From a checkpoint of a small masked image model.
Model: encoder activation gelu, encoder patch size [6, 6], encoder layers 8.
Rows from block 6 of the encoder, named by matrix and row number. Rows with one number belong to one neuron. Each number is 500 + 50 x the weight over its row's rms, rounded and kept within 0 to 999. All counts start at 0. Numbers have three digits each. After the name is the row's rms in percent of the matrix's.
# fc1: MLP up (encoder.blocks.6.mlp.fc1.weight, 256x128), inputs 0-63
# fc2: MLP down (encoder.blocks.6.mlp.fc2.weight, 128x256, transposed), outputs 0-63
fc1.100 105:517572442534459555485533510545541528495474592569549355543439574529562472487466525575449494516475471553459525542439579426453463530400543490458505496500386470530543445468534557394412517529578451
fc2.100 111:575504583506460455552525532444376530441501416446456601525550521495530549461569493492541475476558571402504534467515523635563520464486509405505559566476544432476445516497559461554559542472459508
fc1.103 080:460590468437558436490498499451482453581474611482393545462525529495558502563513394603470550496449508447460468498465452490452462470544536397560496488539481535496480513515456513560496475577503453
fc2.103 094:521457538568439509482550532522508459485511472465550405551461444478488501435455544447538475482523501510533470532597481514508568470535453542485509526418510444562486485459531451499522502469505554
fc1.104 124:558521478418490422455469446556445493488473482546530434511479576504465534461382455544583618560409564534455435545381499548519523555510547483563513488484512506407522524551474505496495456526509549
fc2.104 105:468470425455609533612518470494558492557440535472425542454528483513513410467561407509502486434539418493495521506545552489530516591461463506529463440510488608539493419531504500486467558470526468
fc1.105 094:489510475501589444545481460474513560477536436529531555519551575426489428525544514460495435468582508409543466413496427447425429459523549516514462454516508467506554518545511463527431521523603490
fc2.105 105:556545382540515519488532450589523444541490553452576528459447526545568478524513508454534510543501492590464553503547518495401576571464425515469469472445475558503514436431442636491454512550418513
fc1.106 068:446501547403523513484498519464500511467461545447494615518534498502546474569493551499542561537520612530438533536495490518492473569504506452494584494500603587530505528510539558351510472539380392
fc2.106 076:543474483533450466470505513543474473556466568426461435539495526504470511510558487437438404434484499526465499437521523553505520507507457516485430503450476457417535533406468429530485565542492558
fc1.107 098:446446535523547451526492527420539525573509560558503528466527405574491444462459514481501537414367503460517561519496530512527513426421572494588499542577466551529487501512577412437501397503530499
fc2.107 097:584541491482513511417534403520506444487475510394494532591497532377416572526562514532554469536583490527444433507592508457518462522524498447439506541482465482500514500433472527595511454495434505
fc1.108 101:526392455440423536461533516483463515518435491499400508570522496580521566543501478547414522493496483449525484548496443514537500496484524454554600493512452535581448536483492427512594563584492385
fc2.108 102:407559562510547548511509501503545405390525541551575432516610526433437473465462476519541428490571493494549579514520534404515489568484509524526429528487454498441508404486503419468436477427557577
fc1.109 097:435595419458340417513527514525537493467458460533500510465493507501528413517527655464594455579476540510506412523499524510515516371419472450449511518521530509531552563562524511512518408501566552
fc2.109 107:508419516571528470530460517468505481464406506531480518560521466451466507537513519450477475482469344548580542504482468456452515546637536572446435469470461564545525555469504515543600550473421387
fc1.110 100:556503495488461480448520640512494477524489457509508462533550456503568413500502595522572460481514438499360474535476362515501518540502504525609555542531463593457532392450473391551459539491441525
fc2.110 104:444377491560523408596429353473491440468458509473498558577479578515466541512487393493486569559542535476616571490519516527510561500579512481391495480523592469526501498519460553411573558508550485
fc1.111 138:600452496545466436458503493452471576497437480535414490470428541602526542469444579498532499480581587415456498511473402527516489532509533562545506551390495508508547458482517514569508489552440390
fc2.111 146:428550532481498516477518499446482588467552543522587556459531504542529496419486593463465547476546573525549496447483509452432456443466420516442544489402458524545500546425433466471479434445499501
fc1.112 122:519418465523508569495545514450476425459567524499479502457423573505528514543534481534460439536465564465530544382536459504410370497526634502518434360570565505463568533595453504463437501445552470
fc2.112 107:503565579388546518475479580499498490489421498467466441491511463492480504486534546490491530515454565492538435546496434485481518506486489608491502410571513541479476556496417530480561495484485517
fc1.113 095:554548541433546569509498602467546529558564501534486525517511515474542584564422432487509519467420517492512435468514537506543461574482485547567523547513505467530477551590495425479528473436482522
fc2.113 106:455493458484529469610445413525624497437521551513477607527493504497588449467536582492470486546560492505469430590465498508510541512471521534402513535506521500490561445401454531396540492569520524
fc1.114 080:497427381458540456529551562482530493401456585591506446467487451458514540588490496398470496569537564527499446481470549513517516542464518425485578556518435537472373484452436461503498511472385514
fc2.114 076:525532607476461551467488419518465485606537425423515497552495548592487490453531498559507418444455414468487564510488537514516494470564491523462471392464498462517651553496602577488537466552598423
fc1.115 096:479497622620495482594501618504477454524519530503526480470519527476526434444532551467559519432448537434542463500479525472456434508519471391428574500588420552570601452485461569550553486554481445
fc2.115 089:489503454493576528549393480451476530537521474423473450491564462569428547479443558468568510588557417486506426556433526499407485487540474447524501563508607413537445534463509506464507492397532434
fc1.116 091:422450484463543491503530483531574456401499548513484501568574447559458471564508557507558482479506559490445493453434486587580492534524403610556573559495484531438492469554528512575549467476433557
fc2.116 101:552489488574537481481457510490489498453467464637490457526444478448523514366556467544460559447442565558545497501539564394383483442370504439512582550524440481457424509493517495501450425536443424
fc1.117 085:513573475544590454471506506435475460579477396533499499480396486496499586455494432484441456491505469549462443567597557483492536486532461484460552454479411539484555500519447546417539446468515455
fc2.117 094:537423550470565580398511499574504446517520449502499478491487582473471422467550624539458560526489564466578526486489421580417513567497538526463469517597495479481525508434537529546386520508527553
fc1.118 102:572425480562511491478389534571541535500598549505532442544517435445542517479576404471524460503439514427541470451448610545461545464448496559511480541528494559513504498441388506478462474457459564
fc2.118 111:519483473508472486607570475432354477485426456565523428508460531561493450462470508583510440494531502500479468493520412508507583541493494404533541518493408533438512490575518404514566452551477534
fc1.119 071:491445522487502492528559459529462496450429432552513573526431539565508513464494533472553539573519483533528425433500564506519589523523437539517441508532440530515517419490559454443400499444595515
fc2.119 081:488467453444549569490463495501537573535537577459462392424581490430508508507489450474473532500493558543552582566481409506503477414411499465584548504494557487503498476502397505532542424530496518
fc1.120 042:624504485526468555490465505456459581531472563456555430568469472480516508584532422498565533559465541550478552514564465458512513535516615491459501510464514427559449572518434542465640448467456449
fc2.120 052:374542496491491425523501442589454349522497474580460563498488532573498433451517496522506489465513447488512404503522548590437516524519417528547475448613466521386536473457559472511527577536500580
fc1.121 101:428509539499457503535523512488513542563497506490482497464541611485429551422434603531467512597398512457631512514542541465348431492522501493482454523438509459511456488463490521509528542544549519
fc2.121 102:460504431469523450599475608513537458535438533505525437491471478532436502565454478500507480475513574540451568524502635520458493468558456505528618491538572528453492532437553605504490500434530454
fc1.122 107:565464590538463573550441411556527456444440476484462490455492466476591460505457518565462535509480433455528464537566415484577572609498444569476594443500545539522463499517483521453432512454546503
fc2.122 103:506527440510511481495486553518467493581594498507489581578455554556498563477499488427511443485449532472433511521500586537490485388541483452522513532497483453543521588490549500525580526525513479
fc1.123 078:428525487476545480456463522453454492513559552450490490505353500398400477573438555512580503554545556470630544505555468550415545426554537473497434495527465543541542530515536622450438544510535595
fc2.123 095:578483515529452461511625517482515510642528454497445549542565449486490487451440530469429420521509531499471383509451431477534439585482425414505454505365553471520507448492491549539525464571435433
fc1.126 082:536537519502508475462538443587508476415462525519450520482501554514506610510540518530458606547373454474503500493537558508481539528500563535429539600534481477539594500411535531504523525628534466
fc2.126 087:391477607555445524552427500607551523561556435511558445606521487435369382497453425526567452451621511521487506508494481461566443537569538506554478510491579530506502480582453490433537502396449560
fc1.127 127:434461462562394509545480502501507562562507520496472489523475510567529558523598463588519467442424538512583490541529480544470529410432549615519439502537559550504495541478533560527402515475462538
fc2.127 117:501588518494504441567416599489529421479557541514509525476482570496440500494550467402569488549504415540583524477449496523493490478489497474496456522490550471443463478525454413462569516559545387
fc1.129 103:552449483547561461565560502487521490450465498490514413588527476566503481592514463401449521571484518488478371494520454446450515513512486550673599503498504468559518427525487377572479535587492575
fc2.129 102:496507473520501491420490550588482474525541541565487571438440586428532531424476607529536529466574471510491555488464496530501506545509456434353408494534513582463456585418592567447489449479513409
fc1.132 090:457472501440397492443448528471477470421604601459446491504469597489444501492445463553461435550477509535407558574554517555480513526621599456475374599480449477575425528543432509468579558438523552
fc2.132 092:467471524506545544545560437647501518460410444542542461557607501506526471491494576449578503428527389462537447477460526556535504494377447536519587435511523488398579464473575531530457503501486459
fc1.133 107:471511472505484409430416538502511449443561587476590492531458507613468542528482466470496535527512548475482573513480486615519433510624510489486542438471562438463532488470470492446531493416532487
fc2.133 107:537496449515525502640500441485483575473459512549501540496478448413575412530566519601591491579458435487489444539470506444489565454455566472476533529466458537537521497429543490573522471520405579
fc1.134 097:493503461472441433509409537512501417513446474524537497513457529445537501452533543467517450487544540421533559446590433461484523474488435457632513523523524494524500443428469513468490505456439484
fc2.134 102:529516521543528516489524537526519468530456544521510511466510491507534431583456459500565530499336461483460533690429496490415476499513566615474545476487461496498471542580540465556534552486527472
fc1.135 118:448402508446541411539508496508527587526560569524514465493522411445503513498480522455581515464394531502428505477515426561469467574432482545447435440561556507502545531474510499491421483539487520
fc2.135 103:458421535479510418519474503529561436427443565570421512473569482471523492493459509470442410493491476509487437492406569423533509547455528516489533456499499473520548500503503457532543485540415455
fc1.136 059:577624494508454514512493475508485437510496408524542456548451534464502342477514530517561472511440500445546437550485508457457583516500512492484449487578472505492479597442433455545467576419495414
fc2.136 071:465470409443470503490476462465441492464420523416446375460484446517478607553458376474469517543565460462486478488503476497510466506515510434401506455426506464420434456591499471446555466497454573
fc1.138 110:461453452518500491415445498530484456418532543498559569468466560527468605454493474499510492594564513437569515429466439459548515472442474385528512674540498483468551539474593588539553461461489394
fc2.138 106:422531524594458436506406492483490578543463471501407492463540533462422497464518527505461590443426504503529435566547504486530443422528438482392487474442519580471452550498476487431547590561563576
fc1.139 111:530452479473418582468412579459599447502409605522528462472476488561502532443483481457432533438477430478485482586526499572634616491435555567486506519484562520544511600419535444529528510464555546
fc2.139 113:575581432505545510525543433587476509473549456481516561567522522456524565578537517463487475643510430495475545468526576387374444469501418413489470462553479517436491516557516554502472478519470478
fc1.140 098:446517570504530500449460528534533422513434529573486402481530583445403520496572482485449525413623544567512587432533496477461471533506497481513550570521518381353530539415485523466459526483478501
fc2.140 097:529510463552567512578510418476464464495461480465430569523450477534526455501473491416464539584413462450505551559490542480545506539510475500535444467462500509544384539538502523593660575600551521
fc1.141 165:510398479410530530565603602550583511575617402541450511490578462483390513417510488445512482516460502521458529435481466510600519484529428464521519476575555387499508519495551497521579453461483560
fc2.141 126:584517472489403543513518506526454560503496412434517501565399471595517463508502541495537541467508498541474536431488461523534454410516407414483517518549452462473407557501448536503533478455474508
fc1.143 084:427461549549468556433454465449495517578492515499479476475463529492505511449541558411549592395357490545388514453409470536479528481514597547493492588460509504544540440487446504433528462461494451
fc2.143 096:421564477509504512580524509595481492468538519476554497450500481522520557457389521634504400544549440470615526515452566523474516567507393473424462423506550552490503468463532520566453487502473502
fc1.144 116:491411523534546477561547482447432509495454563484488469489523501560524440386419539488503504502475528513552448588445612483548573494451477428570490509570421534478496417583473476486470532494485534
fc2.144 104:557593511455548485539464490540523516493453496577486541550416548386411474573513460529509578460429472464448603511518460611488485523556484469453531442520460476542483557438520466536471462528564526
fc1.145 110:534506400454540474600604553531499477587515466422447558492530517666454422454513567493555543481531505415533529553538501461455514515466494461507456555523450557529436473485432463476455426456564523
fc2.145 099:427510537486504458538417466472573475432381444514484494536427536539491563511513473509563547484438394528447538543532533458551565504506485445490515441417568524529552516574449574608586578489463470
fc1.146 120:536483548566536499493511522442452587518480555531561523463517465495451543474364536474466462488548474475541512492412376484465490487508583568494447561545464511482471477392520487501552489479386412
fc2.146 137:513505540398431414398466570596535443494562492485495567449514422474457510480529522463476404463532536539506545456550482505502415458503527437535489517473507453542500561523471500468507439440510548
fc1.147 115:527483539454575501506527487536471493460540531605563485545524570431476520448480524570474490481565447466481524510427476463488471656467553504486399570493427503461438480569462495576492537434576520
fc2.147 107:545604435532399509520470521505525509429463520436494511507399536575550513590605484442468567496434538530449461446553498496437530393493402419486556448556488494499466494501454527422518495605408539
fc1.148 082:493497383395455497519402511469565483471520434499426541422490545548465461479463440419531434488470578446437405432448567465564481507462534496510393586491505485485433505467490453527420509506456484
fc2.148 078:544559542594549508508556458573427531495465581497536466576488487459496492500544513564520527516584403551555551564540475523411558459580482502473607399524474592510545508513472587462566476502519464
fc1.150 063:558476536565520601557506502538443464548519479456579492535436436512413523498421543429482437486466473559638583501529526433505529466467532553495492438494525414532455467514481531595505513418518446
fc2.150 070:482567461442597450448495533517490462425498553544413525438504575464604476494540418508568562562587535449353451530468539492461512571534533484499477524526483586510493460499550412428527542609447478
fc1.151 107:529496585477549474566542477522540564505459498468529511445462464486553437483388422497547545405536475494432484515494458482520585506413487491577507515506454524458499436544499541427498492523482479
fc2.151 109:504567509555419438568491490473490372385543547546558525507469455416474464495511540554498472589498495457431517528485509512470432510646518580467506423567482546506484544443492495548652505519422493
fc1.152 061:519535386509422476576504338524466555539518516446394416573391519481484432519461439583486525574545463550422480567538491506443521434508463417496412516497439538443427529455481432445483538456420449
fc2.152 072:454476560498526582461452580531521388416475426512499426470559467560489491494532531407541482414490416383569486397520519513573517586530549514485532430523618420426481532575483533534547542457543550
fc1.154 102:529459568543492406466426595516523495556471571532503472518506518560568436493534503448523456569508497523542487498489510506465454555497512527427461615533548484481400531437511438479526556465562558
fc2.154 104:513506487516454587496579419599456455417489509514471508453532525446501467478567551518511657515471526535559409387486456507502491419393502526558530467479562498456521407532548472491451398505522528
fc1.155 116:508558400528490536513477562488485485437488579531517360569474560501583488466478520463440463504469458452536492568624458508524521545474504550517538513465509570598582515424523415554447543461653440
fc2.155 112:578509558392496457502473444555507486538481433511491512419511510480410542561550450450524497501502518558449496444358551526477462485518483460484476503597500504408469517572494507463577472541393545
fc1.156 072:531498540433438556427503391510495448542525520485528508498433468486502446519457412535476424507464452537493577449477495466549529383602582518429512549609420464470544481494509423390410455517495484
fc2.156 077:482564441527551442548530592501500582455493535543497397494505527516520568512428592514527595481535561502552483510514520486482465532475487476613569500367559541542450461458502644622519533480524560
fc1.157 050:479449437592501538560527457500435548586442497457558382620517456533552450441523533459559590508457523510511527617521488489419540481511524497564464480424538544490472565561530448414507534451442407
fc2.157 067:504546462477469440470446489482554389381535482465413507427490469508408482565493471505462445483514403471432421395489520476570489466522524477456508474664457458495496468506462491556496536529497539
fc1.158 063:558542458435383547514487498540518495474442478441477462397470494485452460532479444557453545491474522513470502500470537479508507493596506486464462465593439529515520554517519493388488503502406505
fc2.158 070:467523505566495438502443424443463516447550519539512455544462508543591502463487519492520452551464386535524525610573473505412478579454503494548577468442591448413473505479475509531604526504533543
fc1.159 101:471524559492627411556462527533480618492531442576510512532525477474544347496530549582556451487468543509417460499521467530473459502503531511501502525433457482452487494472463488456452488512541493
fc2.159 104:539550440510472525415542467491561506458508552524508560434538519477488507528507518468525447594546433503518541521492553455584536486463554458455459512557488555436543486548558453529503494514470498
fc1.160 110:459416510479523518510495472505492509520455507505540573593495512606460550440415487542480451470538563480588512531555511465457448544602527442510551522420513503553535467427531562544532505425534545
fc2.160 113:362483542472471507503453546429509472507469518468416487535558452473509467463501445448476476460557451509468506488525581529507515539512393447450507537569525553577510403480512607531503645472485456
fc1.161 133:439507534467488442515495448500477542375447453430496571372523538530482572452456573404516511517477536537503443440474530536550465465468506593457547613537515456460550502553526442507544464596536495
fc2.161 117:350486514568417475567514570434533553499455454529454543518540544511484453468544455475433600509469460582408561514571446518542463495510413446414534471551452578503505413607471550500500564496427533
fc1.163 132:537568547552492479528575480425379525390529566484421506458535420493512532497585530491496438483393527510493537496490435531544518510435549489537473434554465445563544501507518474531544471526557452
fc2.163 110:506588439482457521574585499479397491553545496523513448552498431569488492498449417455547485515546489455478516495435511490450512666539482484497521525460437597464462540592491525607474448573468522
fc1.164 127:504472522521526559463546495492498548430511494414536460559600494530507499474552439464495545477553460488475446470398486471510469508493426581537430579443525592577529487322536533491467550483504467
fc2.164 108:579514450436473473528537428518560532519482464521465463492404476617509504518517558483505520493394555466527436507532490498501559554471536472466583346486464449430533547678467472563479511537488572
fc1.165 129:474473525414563585575571444490580522594457475491544563525425429494497471540466490517494475537577510583494495520493511545418475499510439494573449561476477510514457507592522505472507521477500529
fc2.165 142:514525433506584538539493551612344446544556484409551497416464482488474557506524461604534445523532559541548431440426517435483504494522501516549521538457522490543525550466420541491483432555522484
fc1.166 118:451491481436437502521510545448417555539609524545446543559556499630477499568570540514571526426491445504467447584443556510541524460503513514526531446585432455524507478469441507532470503468586571
fc2.166 112:431463479485518623479384436456496504503462459564514494562487528469551580571497417550503519489509463474455519530523505529426405501523501448396526448537511452479527432465533491461367546446591494
fc1.167 117:466483510486579467527478509569474480527556366460494506509442435474460463478528519470542509523514412500511377430412413490494513462550535536568444535539500458519511490517425409528564454452606568
fc2.167 127:542540475555472557431534469490473550452459539431470481525620592537544512586503538435486445526524584523513601519646606534519582516537488453466573483454511481411522469492594513500450539555417430
fc1.168 104:504583500478406569458517417525517550436528494547584507462532556471507534499479530448570405527497462481478542515480477464572438482513489503532502592429490534430631598432566512565580437475493499
fc2.168 105:527575539487463512434506529535550461629486535499442493468549426547491563513470513495466434596530527450498515601491408568452493543464521444524515440476480523485482595441460535489488451599422560
fc1.169 120:593568480468466444502551506545510529570446590519553532409499400514458462495553428497548468476491530474483427483502435451543502453494524581478455471599522512538559465533534511504473488490482594
fc2.169 108:490455548509462530529561442483445600502544536479448508612513520552531498445564488492490522541521454538465530498498570523551569546509483452435534495423465558391479512563455505604534508464514521
fc1.170 112:553485578553484537467514535416559496528411512540493535515542482499534573548524491491434526563532524502489613535564491466525508494481503431558559452457541564518562537488557599511499503515397446
fc2.170 115:471545390519459496454445417541440432523388525436444526503430575491513433519533486423474516511534518547425446482470516563454577557576502508485550461466478527436535508465441418506452507559482516
fc1.173 097:501460503444566571468482488488401569487497556408562410548464589572500539432569514471501451421435611527534465459431434519535562475503437555441462467572484463526565473515444548492458468500480472
fc2.173 092:515557530479451499525471520551405454574467529518392507474557455493502550451474543504474408652556410565592549599494519480444469541466507512540570424428494513569519594482489455535542446550528584
fc1.174 112:562529472534499498642447615459496511541563585511498503496481487517397470478560556503513405409463485518496469491583472539579517417466509610536434497541500531444442498461559417475452519554503474
fc2.174 113:461489486464522611466461460496452469484491487423470612547478516443495471546504536523465540418567484434610515512563476461494476609527466468472574478437478529597562499386448482504548518560389525
fc1.177 099:563497530430544527494533468525530460493410569470531372539441509478530478481511452455534513449488631415430543452508515538445545453432487501430416467475470515428478465558513488479413498519551510
fc2.177 094:403440511586429441466411564539484560470567482525520597444633503495441517504535608553504461526535402553550445510549464522540452533564453432526630530501544521557555511496466532537634479486499517
fc1.180 104:476502485468539438509507534483513542464453468508369452582527469555481478509456589512521441523487488553528518446573537454454585421461547572530462478434576458519432571472491454353513422461558452
fc2.180 103:444432426550416555471435479486589529494513534535544460450504471585464468495424583453502520547486471478524441585466467521502458492562527403529487548552559578550507563477523514522499520583428472
fc1.181 115:514438409556483491533494441472563543630447511481532530456405565455398448450572507521525406536496461460581504565544511494524467462554432447558432473439508537552466477563524497442444478539439467
fc2.181 112:485454482550394422522441481509516485504462525548462600539471548502460556436577541527564479485411435551487425581528539548457584522526517454466490524447566465621636434434508490517503516488448502
fc1.182 077:510581382467518450431587582559519443466523571609432499515529533489466459473526676439438472522463507462550480533386594479481478518475451570506524447466471536497489494541523480420475560573533547
fc2.182 083:503504527514485487577450455401534556560444451416485530514502555485535615551454399491577492464535564552439481527486447531356454423507469391502542521551520504448494582463482568557439487445405450
fc1.185 117:510442559457500569509456536543471564472554423490577519498540475519570471475429459490480542457535475502535478540434517485626473543551484472549551531520518475439457340421504461413448531508469518
fc2.185 107:508515469482431468475421471489511474519542538518480428525514470593417577446479510464573444560473420559482418620518429492467588475569564429463433507538506497484518620479518542546594501493440475
fc1.186 069:547443546486504446460510441448390460560409518447448499515543519559559505602424424569555522481466485547465486447559537564482522476516438517519527511521520469553504466466374442508535593515532474
fc2.186 082:498527460539528496475527544586538442456489488575557535488493517406482459458510579426467479491495523485479530572429464521522450492476539480506358500432491550474452529505594492507497413489398493
fc1.188 087:447503453378531479542541548494509445480566461541497620464550593556443576474480464530501546554476612458435498575547503575503537525416512469461450572452469593543454484595409470546497413533430455
fc2.188 096:557496624474424574483461499476498530491506459551478448562448492561609523441498467485438457539475461510510546443448432455548528514532433531474428445430486473411497509507428554543494584515575426
fc1.189 109:529443469542442453472512500534516470427471492471499467604442416530520512479507499494512455659583620449483475496468550521434392499526626484560581519544506424561437519481541515476525513400550484
fc2.189 102:489470451457524517504537532487485499536408512555558450418549531391547415501534422624512609429514498545513500431535425471532483510543440503518470410521555550492499513509497548555420468519512537
fc1.190 097:401517525527545570547445481540574569528534482546469640416527569518518471613463547551468564399495472425523493510579387487522541434465441567484498494436490574433531423530434518531579555479455397
fc2.190 095:530454507517556466501522478508486560425417551483433413619549496538444436434514471340514524450599440448457575445445542508450525564469566517475444410626502522557529470510544564563418471461497554
fc1.192 062:492506436472501489574430596433563555539483533601504489492426466550543388480479408558398448565431579472537538440535466440577465519513501431566481420544594503472452530503481526562468485510430499
fc2.192 071:514503562541522525445570485572469435525422452422505439532517468491467562531546506468589555471573447511557448541569519538440468565602440618452585512556397500510536507514576541540518588416536501
fc1.193 071:452525495495494530502382474447564414529545575513498376467467490490422492503437458424511505578587499567576544535490514507538507432521467489525432481505478455545473489513588433473523529410529548
fc2.193 082:522502517479506496516545554511455551483499478455447568531610511506547533488574558505482469447445440401474462490484461459464515469442539524493562479552496579393518485489445524531470469566452448
fc1.194 117:533480554566453496612514608496526447460463526402402428561620445483476497549491545433546428602500496572360492473549502468504627506588522505516482568490486468510555438501571471501481511389480544
fc2.194 108:426489448495509516408449464501517459565511488557528559448310533583538487451470516554402553455493464398646502514521549424405451505473541508480515441523559476577450538509410524518546507572508454
fc1.195 081:542409550406405561468476578429523578542514529518465465507527523460458501572459476462428539563551379510484522466469471476459482377533530515497461476445545503519512540462490430422465499464400480
fc2.195 094:470502424476505543502574392575473387480427557477463465521516539576550430431551499554486504505504487471474470536529576597539474637458476544438483559578454485439510418527481459533513469523511561
fc1.196 130:506386453483491553531454511528524519465510515462618513494461615419492405440461505500560530559469608470448511467468509467570551506510485553507491463526469528444458562489603510529469461392525554
fc2.196 114:488600502606551457488491463478528419535533473459401400507554438589521498543559512528413472492515501505597546502564519531499455466499539457521496538453482501535502466454498566519446592552439477
fc1.197 100:516518437424508598539517504535528477483514467603491500601501505453478519579626439423509547513496537489506468478513440586620463445425550509577444497492481539531506528500517517435532409528448549
fc2.197 102:591516447460487471499426526503529492554511466496583518429493495562526434416447451481592508468478396513436515531455494516503524519514425428480504557554500494498466562507442467511522587371435574
fc1.198 099:445495468489496439530484550436460526513403497485474481450502525418510486523535397506421488469468569486479404476550528502570569518473503539491546451452535461423506537454520560468438563486537502
fc2.198 107:530508548549489448493462498504480435567562540494488562527469480518529493529482539476490499468487440540519546478562523483454471451551552382501437505529547516561481444507578415496405501597526438
fc1.199 071:559427502514511492492554466429499460476454499518617481473523438545487532483488544480488568370548498501416519492480530432521514380539517515479489548478510509535461470519593413463501493527523610
fc2.199 084:529585481463455472401504498579562480582508511565411492419528453376503477478469495402464522631517533507563503443442465536529463569467515487578528542551544432453535465413487543510434438506488475
fc1.200 086:503553485493480456484458517503466487493408472510524512434502530404456541565512596410523394597486459546481371497495532416521492478433575558497473499433492505499505508400526514432421476444471421
fc2.200 089:452447463505528555489449524527441459487563419500481415541515471546507426407514442586504552431555557548570600512514511508448456496526401432521523524478486455547433488609387488534582476505469547
fc1.201 078:455459496437467444473365502548493544535487543451383544540508484478454557463567502473522481480536504480482515536384464370445565526506399500518433538523404480509484443543475510443426366425475486
fc2.201 107:502540489462574483420538490494395401537549576519483515452507509468460520586432529419479388453531520459505440429429579482492489448424575539515513623510544553549481529465482515489468453577520430
fc1.202 108:441512488525547375555532526488549517501515429571465517487481583644479481497487479502454518460457552426484436549474476456572467504469559525559516494503579576433597532533508547506524536561495449
fc2.202 094:654462425415537478519545467506448381460551511520464459502571484466522449438573446424437482436453474603549540490600523468457594484524518529441525517548525376456405480490528460467479448571486434
fc1.203 095:469476526459618455473540478439526612532484482445517491547492445505483536571509424460479476601504460530549526494592364448472509542488549426462515529484478457603466454506416487541540549474515503
fc2.203 105:488545464532405464507501467517406450434506479523481502502552500487510535516539532552463526399493523348457461511459595488377507445511472465452509542478456515454546552457630558501413546612455482
fc1.204 095:475455476477493499461515616523561520439572520475476538500478472534418532470414572469525467393565497554480582568529519427527488470466441573586527512522463561508510444527520529450510447563474567
fc2.204 107:433416519552498565429547580446552501501515516431469451486591551499466489505479456504495549466472551534477456469594422500503574497505550576536439527504614559522477582557416543472431527483611554
fc1.205 099:533547462390509425587476490511475571459477348635500494392470562578506509541468510461578501553530533425573494536450519477473510496534466523500591441531462519495658473477514560490451532538545569
fc2.205 094:472443505518603495483488513480553465504583596442483511529516474390484471497513524541451554504490572580540525495506460498558469511498479494536439531472521432547341490508450503557524489492466487
fc1.207 114:482418513480453457532546495462462454456456442500471513525489551503522422490536512503505504526451501540500463446471427556511448533442459559515503566622496458475470411569476559499442369575509538
fc2.207 098:479491462554446614469455519469486552574511476490440494514461550531504527587449462483492488472554385468364484564534483473555486596597504459461469392472475572512533473516487506483600642566463443
fc1.208 068:522535469467460516537534420540540491549591563505482557489514559483525488436511559538485458461471465550461509546544561390546512411463490463484449492490447454418492533516501440590508524453416564
fc2.208 076:478547496513519567460462505506438530430423486528496448522516410511476504605485491446607544528518473490583487458482517629451586610559564462452548530552585550516474589517476581478524503509534428
fc1.209 100:471598555496515509532513513482468441556569457537498424583478618529433493465492512401585525478528511532421600466483555508482484497388516496369567530469426471526506493507537504393530397553475551
fc2.209 104:479476545495637488471540500474515375494445467503443561503471507514489584557478409554507451524465545472628596492491536560493523534479451576504457495571500436495566532502464529521497479436495508
fc1.211 101:518448503445413617526504496486523425490481535471441544508523454415440371560479499466396596457543464562506531447500556514595478568598497503433503521467577499475615458491551499519500441439478442
fc2.211 106:541559466502458436528485521483507504519523485540628418443454527566534598416470440493495442518421441533419465524476426493439503448461505410496365369491507472503389602465528513558469523543528502
fc1.212 090:529493472582497473464521489380536524466518482515387469502442468552468451495511564482408544504578573435491559475544502476506405450486495552541657466600432466450511528568510577524481497546534555
fc2.212 097:454529518490520495546487530521528453549496491546516508582507475452538494414582477398458510442355402590517426442487426487514529565441499482514417453422498543507537423540504553477498453492448396
fc1.213 096:592490516501489475422376534432455468426596570566568498488513546458434485482470547562502393500480557515526489578533523573539515492488571480550517492442537490518586502528571480584602543547514478
fc2.213 094:507394534504592505494543509481502453474530439558484476474632382535542477548488532479496548507457430440577524506619568549459454575469494531473566541521405491503527525559445474478456560457503430
fc1.214 108:513474545500506507468521509508386571567508590525669489490482505526476485612388428502519554408469549517566472397466436449603472477517495425526521471488591497508572469483443472525466501532460612
fc2.214 111:464520490585467443502431446472573426443499466464411485530448465572491473427606502517502483545507467450530484609476658569408565587518577507488543439544527488539505453492452520496536559478471384
fc1.215 115:508433464530545515508485609595528428531553472439468511510412473560578517494504481471564502575509505568512454449581518451515474525574533540530512550457441598447442493416452467447487564511537551
fc2.215 099:504558475385551548494601509488457478510456553554431489578536389486509487505495435525504510428445525499462488441478538500569571601471483570492467504543567492510538529669552501603512466496486545
fc1.216 084:394456488362471497531513553483424485434503563470432539586624556566524480518551493510455488513448442530521574471449439437490467469532462559445532519470442515437507572446495408534531526471601571
fc2.216 092:514475478512425397528466463513533543468441549524555515460507482439524517436433449517472510576431524532568475533415611549454500516551442440603501510557575459549515423451497469540470416468509416
fc1.217 103:431623420625463503457502581448493457492506475476569483407455503544536459444474540432508589513533525533498503480497423578442401483553533506503526465464534497527516553467517453469485558461510478
fc2.217 107:549489487560499432558499455557508459458438449521534490567497406488489575487517481567495443531392407421535481544530512406531569454522548463653481461545502467532466534504533442553599400535478512
fc1.218 123:521612570601545455538437515471479540542460463535483502409411479469526497531551526525450526514459525483488413526472475492553503481452449506553488393574482489530432438437574526447548480460491475
fc2.218 104:523417402455521453557516476463524492407446509459493412553543475544485430494454526475584492505479408534497555499475474523436445431563505489577530529520578605406454586545457434586489530580518471
fc1.220 105:456555468524571548412491573532554459556462483537525484501450531537541493521417549488420419450619519463527607472408541455530462469512535500503532515482560495506490484489461495596523569419440534
fc2.220 108:465517490474434544526491438509435414496447457444516540499493446606531556502470427473449475534563443438530439499507393545587480648413511593488459530488472437561491563503421456507551593538454461
fc1.221 111:464540500552621526540501573441506501552596509450521544511479504572474420560587444584404585435464467528551458548492479442478544553488565562505505534418417494519470435579482451515546412472563521
fc2.221 113:490499536547374534403547501557508558471441597449539525576490483375491515499499519489525514599470447498546475568504466501518503357434488497476516427537511505487436497478451501493549452538452490
fc1.222 112:514457583466486530471485492516583487418551528547551430508533549433519476464408467401515556457499556506546495501506414511517500400522454533534543428459451505498480487386566516486426489395514468
fc2.222 106:539570411568448435470560541460519498619462538497464551442426487560530474570597439596535513449429472491435479544533557442477532564495559484397538438448462507541515463532524472514548541520453582